Weights of a small image classifier.
Model: arch vit, moe expert_choice, patch size [4, 4].
Training: normuon at rate 0.0097, 12200 steps, batches of 256, held-out accuracy 93%.
Data: trained on stained colorectal tissue patches (NCT-CRC-HE-100K), 138.2 epochs.
Rows from block 6 of a small image classifier, named by matrix and row number. Rows with one number belong to one neuron. Each number is 128 + 32 x the weight over its row's rms, rounded and kept within 0 to 255. All counts start at 0. Numbers have three digits each. After the name is the row's rms in percent of the matrix's.
After each neuron's rows are labels from the 100 images, of 14848, where the neuron reaches its highest value: "top examples" is what is common among them; "colour at peak" is the nearest of a few named colours to the mean colour under the peak. Only what is clearly more common there than usual is listed. The data: stained colorectal tissue patches (NCT-CRC-HE-100K). In brackets: how many of the 100, against the usual share in percent.
# fc1: MLP up (model.blocks.6.mlp.fc1.weight, 640x160), inputs 108-159
# fc2: MLP down (model.blocks.6.mlp.fc2.weight, 160x640, transposed), outputs 108-159

fc1.224 250:128128128128128128128128128128128128128128128128128128128128128128128128128128123128128128128128128128128128128128000128129128128128128128128128128000128128
fc2.224 289:128128128128128128128128128116128117128128128128128128128129127128169128128127129128128128128128128128128128128128000128127128128128128128128128128208128128
top examples: tissue: debris (33 vs 11.1)
colour at peak: grey (54 vs 22)

fc1.288 410:128128128128128128128128128128000128128128128128128128128255128128123128128128130128128128128128128128128128128128181128128128128128129128128128128116128128
fc2.288 550:128131128129128129128128128128255137128128129128128122128255128138104129121134128128128128118130132128128128128125178128127128125128143128128128128128128122
top examples: tissue: normal colon mucosa (26 vs 8.6)
colour at peak: pink (67 vs 39.5)

fc1.442 153:128128128128128128128128128128103128142128128113128128128255128128128128128128128128128128128127128128128128128128128128128128128128033128128128128128128128
fc2.442 134:128128128128128128128128128128128128128128128128128128128255127128128128128128128128127127128128129128130128128128128128128130128128128128128128127128128128
top examples: tissue: mucus (27 vs 9)
colour at peak: pink (75 vs 39.5)

fc1.543 125:128128128128128128124128128128128128122128128128128128128000128128127128128128128128128128128128128128128128128128139128171128128128128128128128128128128128
fc2.543 136:128128128126128128128128128128128128128128128128128128127000128128128128128128128129128129128128128128128128128128131128121128128128127128126123128128128128
top examples: tissue: smooth muscle (37 vs 13.5)
colour at peak: pink (67 vs 39.5)

fc1.159 181:128128128128128128128128128128128128128128128000130128128128128128153128128125128128128128128128128128128128128128128128128128128128128128128128128128128128
fc2.159 230:128128128128128124127070127127128177128128128000128128128128128128128129128130128128129128128128129128128128128128128128128128128132109128137128129129128128
top examples: tissue: tumour epithelium (50 vs 14.9)
colour at peak: grey (44 vs 22)

fc1.452 138:128128128128128128128128128128128128128128128130128125128128128128128128128193128128128128128130128128128128128128128128128128128128128128128128128056128128
fc2.452 357:128128138128128128128047128133204128124128128128128145128128128131128128128128118128128128128128128128128124128128192128130128130128154128122128128128128128
top examples: tissue: lymphocytes (37 vs 11.4)
colour at peak: grey (77 vs 22)

fc1.8 460:128128128128128128128128128128128128128128128128128128128128128128128128128128122128128128128220128128128128128128128128128128128128128128128128128128128128
fc2.8 723:131110128128128128128127128159128128128128128128128121129128128127128131128128128128128128128061128128128128128128128128128128128128127128128124128118128128
top examples: tissue: lymphocytes (39 vs 11.4)
colour at peak: grey (57 vs 22)

fc1.14 244:128128128128128128128128128128109128128128128128128128128157128128128128128000128128128128128128128128128128128128182128128128128128124128128128128128128128
fc2.14 245:128128128130128128128122128128128128128128128128139128128128128086128130128000130138128130128128129128128128128128128128128016128128128128128128103128128144
top examples: tissue: cancer-associated stroma (27 vs 10.7)
colour at peak: grey (58 vs 22)

fc1.11 043:128128128128128128128128128128128128133128128128128019128115128128128128128128128128128128128128128128128128128128128128255128128128127128128128128128128128
fc2.11 011:128125128128128128128128128128128128128128128128128128128128128128128128128128128128128128128128128128127128128128128128000128128128128128128128128129128128
top examples: tissue: tumour epithelium (36 vs 14.9)
colour at peak: grey (58 vs 22)

fc1.443 223:128128128128128128128128128128128128120128128137128127128000128128128128128129128128128128128128128128128128128128128128128128128128128128128128128155128128
fc2.443 295:128124128128128128128093128130128128131128116128128129128000128130128128128128128128127128128128128128128128130129128128112128128148127128128128128128128128
top examples: tissue: smooth muscle (34 vs 13.5)
colour at peak: pink (67 vs 39.5)

fc1.594 194:128128128128128128128128128128114128135128128128128128128128128128255128128128128128128128128128128128128128128128000128139128128128128128128128128052128128
fc2.594 256:128128128153128127128126128127128128128128128128128128122116128128255128128128119128128128128130128121128128128128000128128128128128128128128128128128128128
top examples: tissue: cancer-associated stroma (28 vs 10.7)
colour at peak: grey (56 vs 22)

fc1.218 130:128128128128128128128128128128128128128128128255128129128128128128126128128127128128128128128127128128128128128128128128128128128128134128128128128107128128
fc2.218 086:128128128128128128128128128128128128128128127255128128128128128128128128128128128128128128128128128128128126128128128128128128128128128128128128128128128128
top examples: tissue: normal colon mucosa (28 vs 8.6)
colour at peak: pink (64 vs 39.5)

fc1.527 087:128128128128128128127128128128130128115128128128129128128000128128127128128128128128128128128128128128128128128128146128128128128128128128128128128127128128
fc2.527 068:128128128128127128128126129130128128128128128128128129128000128128128128126126128128128128128128128128128128129128130128128128128128128128128128129128128128
top examples: tissue: smooth muscle (37 vs 13.5)
colour at peak: pink (67 vs 39.5)

fc1.156 159:128128128128128128128128128128128128128128128128128128128128128128130128128128128128128128128128128128128128128128147128128128128128128128128128128128128128
fc2.156 220:128128128128128128128128128128128126128128128128128128129128128128128128088128128124128128128128128128128128128128128128128128128128128128128127128128128128
top examples: tissue: lymphocytes (29 vs 11.4)
colour at peak: grey (48 vs 22)

fc1.372 170:128128128128128128128128128128140128130128128255128128128128128128128128128128128128128128128125128128128128128128128128128128128128128128128128128109128128
fc2.372 213:128128128127128127128128128128128128128128128255128128128128128128128128128128128128128128127128128128128128128128128128128128128128128128128128128128128129
top examples: tissue: normal colon mucosa (28 vs 8.6)
colour at peak: pink (70 vs 39.5)

fc1.128 432:128128128128128128128128128128128128128128128000128128128128128128102128128128127128128128128128128128128128128128132128128128128128109128128128128255128128
fc2.128 807:128120128128128127128128131128128128128128128000128128128128130128089128110128127136127128128121128128107128128128128125128138128128149128131128128000128128
top examples: tissue: debris (39 vs 11.1)
colour at peak: pink (70 vs 39.5)