From a checkpoint of a small image classifier.
Data: trained on stained colorectal tissue patches (NCT-CRC-HE-100K), 22605 training examples, 138.2 epochs.
Rows from block 5 of a small image classifier, named by matrix and row number. Rows with one number within an expert belong to one neuron, the router's apart. Each number is 500 + 40 x the weight over its row's rms, rounded and kept within 0 to 999. All counts start at 0. Numbers have three digits each. After the name is the row's rms in percent of the matrix's.
After each expert's rows are labels from the 100 images, of 14848, where the router gives the expert most weight on average: "colour at peak" is the nearest of a few named colours to the mean colour under the peak. Only what is clearly more common there than usual is listed. The data: stained colorectal tissue patches (NCT-CRC-HE-100K). In brackets: how many of the 100.
# router: router (model.blocks.5.mlp.router.weight, 16x160, trained with AdamW), inputs 0-159
# up: expert up (model.blocks.5.mlp.up, 16x80x160), inputs 0-159
# down: expert down (model.blocks.5.mlp.down, 16x160x80, transposed), outputs 0-159

# expert 11
router.11 091:536520519499564458472512450593477501447471455448486520484457445514462532503489493428548526522497561524473371505500527459473502490549497641520503530465529528467500454585506514519596503467423466572533488530414522417533547484487467476523470480552478450462445475496510515461554481501471498506495525489493482496506470491511491511628478534482526457549519548487501482508408539473481511495485472500489507525472482489556477501515513424504511424417495487563471524477531538464501528561522558
up.0 032:496501510500500498500500487500500500500500500422500500500500500500500500500500500500500500500500500500500500500500500500500500397491500500488526500500493500500500500500500500500500509500501500495506500500500500500500511500500500500500500500500500500500500500500500500500528500500500500500500487500500500500500497500500414500500500500500500500506500497500500500284500500500500500500240500500500500500500489500500500500500500500500500161500500500500500500500500500500500500500500500
down.0 064:500500513479500500500501500500500612441500500500500500500500501500500500500472500403500500500476500500500500382501500500500500500500500500409500500500500449500502500501500500502500500500500500500500500500500500500500500583500500500288500558176500500500440500500500500500500500500500500497500500500500500495500500500500539500500498500500500500500500500500500500500500501493598500500654498500483500484500500524500500500500523500474500500500500500500500500500500500500500500553500507
colour at peak: white (100)

# expert 7
router.7 092:497447471483546490540514435530467451513506474490504526485476504547502538515493534516543556542525571497458464525511530472519462445517516573487512530566554424453528472603553534504581497508507506502568521558374521454484560489455498402502506497541517452423502508482450446498501443482541473519529510470503529472514512502493497507620486430490535499618502526503496514454431501462446507465423578501479517536540509518511494467470524423496575500514488479544512503513451551556510452447490497
up.0 011:500500656500500500500500498500800500500500500501500474500500500500549500500508500500500500487500500500500500500500500500500501500500500505500515502490500500500500500571500500500500500500500672500497500500505497500500500500497500500510500500505500498500497500500442500522730500500500500500500509500514500500500500506500500500524500500500500500660506500500502500500500505500365500500500500523500500500500500500500497500500503511504507500476490500500500488496500500500500500493500500
down.0 013:500500500500500500500500499500500500500500500499500500500500500500500608500500500501500500500174500500500500500500499500500545500500684500500501395500500500500500500499500521500500500500501500500500502500500500512500500714500500500500500500397500500500500500493500500500499500500500500499500500500500500500500500500500499500500501500493500500501500500500500541500500500567500500500500500449505500500500500500500500500500502500500500500500500356456500500553500500500501500500500500
colour at peak: white (96)

# expert 10
router.10 082:486514519525502482569465490617474450459505507482470511509506445472486519494493602476462494496458456503520429479449531470472501563580463476402499490469501466500507478477509426470460543476572507541518501449580458508522535491536471573469447561465521514514497483468495502457471536507562531538515457473472392515457515541480560481466441556464452535490510426458453488429519584486552534478515532481469535508503472542477418515494515487478460433510518450505483554472595451460517556548549481
up.0 070:523500500507500500500500502500500500500500500500499500500500500500500500500500500499627499500500500500500939500500500500500500500572500500500500500500490500500500500500500500501499500500500500536500500500467500500499500500500500500500500500500500500500502500500500500380500500500500500500500500500500501500500500500500463500500500518500500500500500500500500500500380500500497500500491502500500500500500500506488500500500500501504500409500500500500500500500500501500500500500500500
down.0 065:500500500507626500498500500500500500545501641537500500500470500416500500500500500360502500500472500490551425500500431500500517500500500584500274500500500500500506547480500500500500500500500500500603499500500500500500521500500500504500500500500500500500500504500500500500500500500500500500500500500500500500550572500501508500500500500500500500499500500501500500426500500499500500540509500500544503500500516500500500427500500500500500500694532456500500500515500500500692500500499440
colour at peak: pink (83)

# expert 9
router.9 092:516522447502485476478541501429514567502477570546555459528497504502545447458497479554411465493502432475556503515494526521412518459533503441531537456467560520506449487481500499490489545496491481523502477521528551580435483499456499393504526494480430517523519486526516587602519495456493454523505527500490606562489468574457494542473475414536531530415553512518505509499557552504531492505534410461522457515545515418528548526498506530487506541554483516451475398491492526518446479478514488
up.4 047:504543541500501500499500500506500500500500500471500500500500500500691500479500500500521500500500487500500500493500500500550500500500500499910500499500500500500500500500500500500477500500500500503500500500500500500509614500524500500500499495500498492500500500500500500500500498500500500500500500500500520500500502500500500500500500602500500500631500501500500500500506487502478487500516500500500500500492500500500505500498500514500500501500500500500500496500491500500500500500500500
down.4 058:500383500500500500500500500501468500500500500500500490500500500500500500503500500500529500500500550500500502522500500500500500499500500438047500555500515464500500500500500500500500500500504500500501500502500502500500500499500500501500500500500500500500500503500500447500500500500500497500500500500500500500417498500500500500474443500500497500500500500500500501472483500500500500411500505500500500500500500529502499500500500500500500499500500500500500500500500500500481500509500500
colour at peak: grey (71)

# expert 12
router.12 096:554506491443505477508543402462551487487487460618458459462517504463468454527506534550493611450474482496572548406533502478475524452514482546531545511495465516497517447488465541547515541490535474551458492510520536472474526453486518414517537479519542485477483533531507486469593487493504485503451474454565573557511511557483535544457496429493465587473509548500466478464522516503552454467495520475493492497581512442445540514520481430526552446498466448547550502521472599458497467452538447
up.5 029:500496500500500500500500500500500500500500500500500500594500500500500537500500500500518497500502404500500500500500500500497500510510500491864500500500500500500500502500500403500500498501499500500489500501500500501500500500497500500500501500503500500500500500500500500499500500500508500500501500500500500788500500500500500500500500500500500514503500500505500500500497500500500500500500500500500500501504500489500424498500500500500500452500500498500500500500495542500500500500500500
down.5 028:500500501500500500500500500500500531500500553500500500322500514500500500500500500500495500500505500500505500500500500500498500500500500500500498503500500500498500500500574500500500499492500500333500500520500500500505500500498500500500500514501500500500496492500500500500500519503500500568555500501504500353500501500500507500500500495500500480500500496500500500525500500848500503500500576500500500585500500500500500500497500500500500500500500500500500500500500500645500476500500500
colour at peak: pink (93)

# expert 15
router.15 095:517412546466493431494461551578537477530522458550487558512436547522492430410493602477576549460494574498477471505552509476544566476513450536470494512451484515562532481407520456506496544472468444514523491440465550455447512522569521499513470488506498510496508585486536487522554479497464480511508486451463437430483496489523561408491506580495471497519531506481420528534504514451454523531506512512455503543447475592533503510556454457467538501515505491422531518532485438488526534537462515
up.4 297:500472500582500500500500584500503500500500500500500500500492500500475349416500500500442542500500502500500500500500500500500500601500500500500500500501500500500500500500500500500500500500503500450500500500612455500500500500500500500500500503500500500500500500500500500747500500500500500500500500500500493500500500500500500500500500500500500490443500500500500500500756500500500500500500500500500500500500500500720500500499500500500500504500500500500500500500500500500500500500500500
down.4 361:514610501497490500500500505500500500500494500500500500500500500500503500584500500500500500502500500500434495500500500500838500495500500499500499500500500499500500500500500500500500500500443500500500500500500502500500500500672500500500500398500500575500500502508500500480500500500500500499426500500483500500500500500500500496500500498505500520500500500500500500514500500500263500500500500500501500504489500500500500499500500500498440500500500500500500500501500472500500500544500496
colour at peak: pink (98)

# expert 0
router.0 098:558551479468510559434500501568495511449434464527460492546421444478551484535535487457524488560493526494542432520449510510485488525481486566536465520575544490447430454612482547551554528464479493512540478494437549581487518482475426520519453490560472422481416499529558535420491559526420508537477543500506510452500504519492468513489461543505518535481512546474508473513519511532520547547495460485515531537479467524514555509484486410560484474465457438549516557440491451532462517532536578
up.0 025:500506500499500500500500500500563500500500500500500473500467500500500410500500500493500514500501500500522536469500500500500500536500500500494500500461500500500499500570500501500500500500521500500500500500578500500579500500500500055500500500500516500500500500500502500500500487482500500500500500500500500500500500500500505500500500496500500502500500500500500501455500500500613498500500500499500500498500500527500500500500500500500500500500500500489500463500500496500500500502500452
down.0 017:467500500500500507500500509500496500501476500500500500500500500501500500404500500507500500500383500500475500500500500500500500500500500500500500500500500500489516500500487500496654480500501500500500345500500500500500627500500500500522500478500499500476554500500504304496500500674500497500500500500500500580500500500500500500498500500500422500500500500500695500500500500479500500500380500500337500500500500500493500493500500500500503500501500500500487500500500524500500500497500500
colour at peak: white (84)

# expert 8
router.8 096:493543556584433521508476549488473546514483502495507486529451486484458474467495542461487420485481415459451452521457475493470498572512503495494497486497457500522470562511497488439441514536488527521574477514528507480518516480495508572539449514453442536573487467452481578548533575548458536501571502569491487461473484491462440532500453506485498393563535439500454410542535526503554566524485459439501490461423545468520551565519488556476419570484505485445461560490504489472522518549561482
up.0 046:500925493500495500500499500500406499500500500500500500500411500500500500500500460500500500500500498500500501500500500501500500500500500569500477348503500500500499500500500511500500500500500500500501500500500500499492500497460500500500500500500592500500500500500500500575500500500512425500500500501500500500500500500500500500566500500500500500500500496501500500500500467509500500500500500500500500500503499467500502500500500500477500500500499500502500500500500499500500500500500500
down.0 048:500500500500500500500500500500500500390500500500500574514500500500500497500604500500500500500500502518500500500500500500500500500500598500500500600512561500500500500436562500500500500500500500500389500500500500500500500500500359500500456520500500500500500500500500500500500500500501500500500500461500302500500500500496503500500511501434500500500500500500500500500500500500500500500488500500500501500498500500500500501603500500503500499500500473502500500500500500500500500177500500
colour at peak: grey (49); purple (31)