From a checkpoint of a small image classifier.
Model: 32-pixel images, arch vit, norm layernorm, activation silu, moe expert_choice, num experts 16, patch size [4, 4], layers 10, width 160.
Training: 12200 steps, batches of 256, held-out accuracy 93%.
Rows from block 2 of a small image classifier, named by matrix and row number. Rows with one number belong to one neuron. Each number is 128 + 24 x the weight over its row's rms, rounded and kept within 0 to 255. All counts start at 0. Numbers have three digits each.
After each neuron's rows are labels from the 100 images, of 14848, where the neuron reaches its highest value: "patch colour" is the nearest of a few named colours to the mean colour under the peak. Only what is clearly more common there than usual is listed. The data: stained colorectal tissue patches (NCT-CRC-HE-100K). In brackets: how many of the 100, against the usual share in percent.
# fc1: MLP up (model.blocks.2.mlp.fc1.weight, 640x160), inputs 0-159
# fc2: MLP down (model.blocks.2.mlp.fc2.weight, 160x640, transposed), outputs 0-159

fc1.318:129128128128127153129128128128128128128128128128128128128128128128128128128128128128128128128128128128128128128128128128132128128128128124128128128128128128132119128128128128155128128128128128128128128128128128129082128128140128128148128128128128128128128128129128128128128128125128121128128128128128128128128133128128128129128128128000128128129128128128063128128128128128127128036128128128128128128128127128128128128128128128128128128128128128135128128128128129128128128128128128
fc2.318:128128128128128128128128128141128128128128128128128128128127131128128128127123128128128128134128128128129124129128128128128128128128092128128128128128128128128128128128124128128118128128128128133128128128128128128157128128129128128128128128128129128128130120135128151128128128127128138128129127128128128128128128128128128106131128128255129130128128128128128128128128128114128128128128128128130128127128128128128129128125128128128128128128128128128131128130128128128128127128131128
patch colour: pink (75 vs 39.5)

fc1.309:128128128128128128128128128128127128128128128128128128128128128128128128128128128128128127128128128128128128128128128128129128128128128128128120128128128128140128128128128128128128137128128128128128128128128128128128128255128128128128128128128128128128128128128128128128128128128128128128128128128128128128128129128128128128128128128128128128128128126128157128128128128128128128128128128128128128128128128136128128128128128128128128128128128128128128128128122128128128128128128128
fc2.309:134128128128128144128128128128129129128128128128128128128128128128128128128128128133128128128128128128128128128128128128128128150128128128128128127144128128128128128128124128123128106125128128128128128128128128128128128000128128129128128128128128128128128129128128128128128128137128128128128128128128128128128128128128128128128128128128120128128129128128120127128128123128128132128128128128128128127128128128128128128128128128128128128128128128127128128128128128128128109128136128
patch colour: pink (79 vs 39.5)

fc1.501:128128126128128128128128128128128128128128128128128128128128128128128128128128128128128128128128128128129128128128128128000128128128128128128128128128128128128128128128128128128128128128128128128128128128128128128128128128132128128128128128129128128128128128128128128128128128128128128128128128128129128128128128128128128128128128128128128128128128138128128128128128128128128128128128128128128128128128128128128128128128128128128128128128128128128128128128128128128128128128128128
fc2.501:128128128128131128133153128128128128142128128128128129128128140128128128126128128128128128128128128130128128128113128134255125128128127128128067128128128128128127148128126128128128135128128128157128128128128128132128128128128128128128255128027128128128128129128128128128130126086128125025128143128128128128128133128100128128128095128128128128126128128128128123128128101128128128128128128130128128128155128128128128128128128128128134128128128128128128128153126124169129128128130128
patch colour: pink (66 vs 39.5)

fc1.383:128128128128132128229128128128128128128128128128128128128128128128128128128128128128128128128128128128128128128127128128128128128128128128128128128128128128128128128127128128128128128128128128128128128128128128125128128128128128128128128128128128128128128128128128128128128128128128128128128128128128128128128128128128128128128128128128128128128128128128128128128128128128107128000128128128128128128128128128128128128128128128128128128128086128142128128128128128128128128128128128
fc2.383:128128128128083128128128128118128128128128128133125128129128128128128128128128128137128124147128128128128148128128128128128139128128128128108128128128126128128128128128128128128128128128128128151115128128128126128128085128128128128141128129128127128128128128128128128128128128128128128128128128128128133128126128128128128129128128128128128128128128128128116128128128128130128128255128128128128128126114128128128128128128128127136128129064128128128128128127128128131128128128128128
patch colour: white (79 vs 25.2)

fc1.219:128128128128129146117128128128128127128128128128128128125128128128128128128128128128128128129128128128127128128128128128128128128151128128128128128128128128128128128126128128128128128128128128128128128128128128128128128000130128128133128128128128128128128128128128128128127128128128128128128128128127128128128128128128128128128128128128128128128128128128128128128128128128128128124128128128128128128128128128128128128128128126128128128128151128128128128128128128128128128128128128
fc2.219:125128128128128125128128128128128127128126128128128128128128128128128128128128128128128128128128129128128128128128128128128128128128129128127128128128128128128128128128128128128128128130128128128129128128128128128128128255128128128128128128128128126128128128128128128127128128128128128128128128123128128128128128128128126128128131128128128128128128128128128128127128129130128128128128128128128128128128128128128124128128128128128128128129128128128128128128128128128128128128128128
patch colour: pink (69 vs 39.5)

fc1.434:128128103128128128128128128128154128128125128128128128128128128128128126128128128128128128128128129128062128128128128128128128128128128128128130127128128128128128128128128130128128128128128128128129128128128128128128128000140128128128128128128128128128128128128128128128128128128128128128134128128128128128128128128128128128128128128128128128129128129128065128128128128128128100128128128128128128128128211104128128128128128128128128128128130128128128128128128128128128128128128128
fc2.434:127127128123127128128128128128128128128129128128128129128128128128128128128128128128128128128128128128139128128128128128128128110128128127128128128115128135128128129128128128128128128128128128128128128128128128128128128255128128128128128128128128128130134128128128128127128128128128129128128128128128115128128128128128128128116128128156128128128128127145128128128128128128128137128128128153128128128128074128128128128170126128135129128128128128128128128128128128128129128128128124
patch colour: pink (92 vs 39.5)

fc1.294:128128128128128128128128128128128128128128128128128128128128128128128128128128128128128128129128128128128128128128128128128128128128128127128128128128128128127128128128128133128128128132114128128128128127128128128128142128121128128128128086128128128128128128128128128128128128128128131128255128128128128128128128128126128128128128128128128128128128127128128128128128128128137093128128128128128128128128128128128128128129127128128128129128072128128128128128117133128128128128128128
fc2.294:128133128128128128127128128127128127128128128128128128128133128168128128128134149128128145128128128128128128128128128128128128128156128128128128136118128128128128129128130132128135128128128128128128130128128128128127122128128128128128128131109128128128128128128128128128128124128128125132000128127128128128127128128128128128128128128100128125126128131127132129128115128134128128120131136128128128128128128128128131128128125128128128128125128128132128128131134094129128128146130128
patch colour: grey (58 vs 22)

fc1.567:128128128128128128128128128128128128128128128128128128128128128128128129128128128128128128129128128128128128128127128128128128128128129128128128128128128128149128128128128128128128128128128128128128128128128128128128128128129128128128128128128128128128128128001128128128128128128128128128128128128000128128128128128125128128128128128128128128129128128128128128128128128128128128130128128128128128128128128127128128128128128128128128128128128128128128128128130128128128128128128127
fc2.567:126128130128128128128128127133128128128168128128132128128128104211128128128128128128128123128146132128128128128128128128128128096128128128128128128128128128128128132128128128128128128128128128128103128128128128128128128135128128128128138128153128128129128128232128128128128128134130128128131128128128128124127128128127128107128126128157103128128255119110126040191039123187128128136130128128128128128128057128128128128150128128128128128128128128128128128128128128128128128133119128
patch colour: grey (65 vs 22)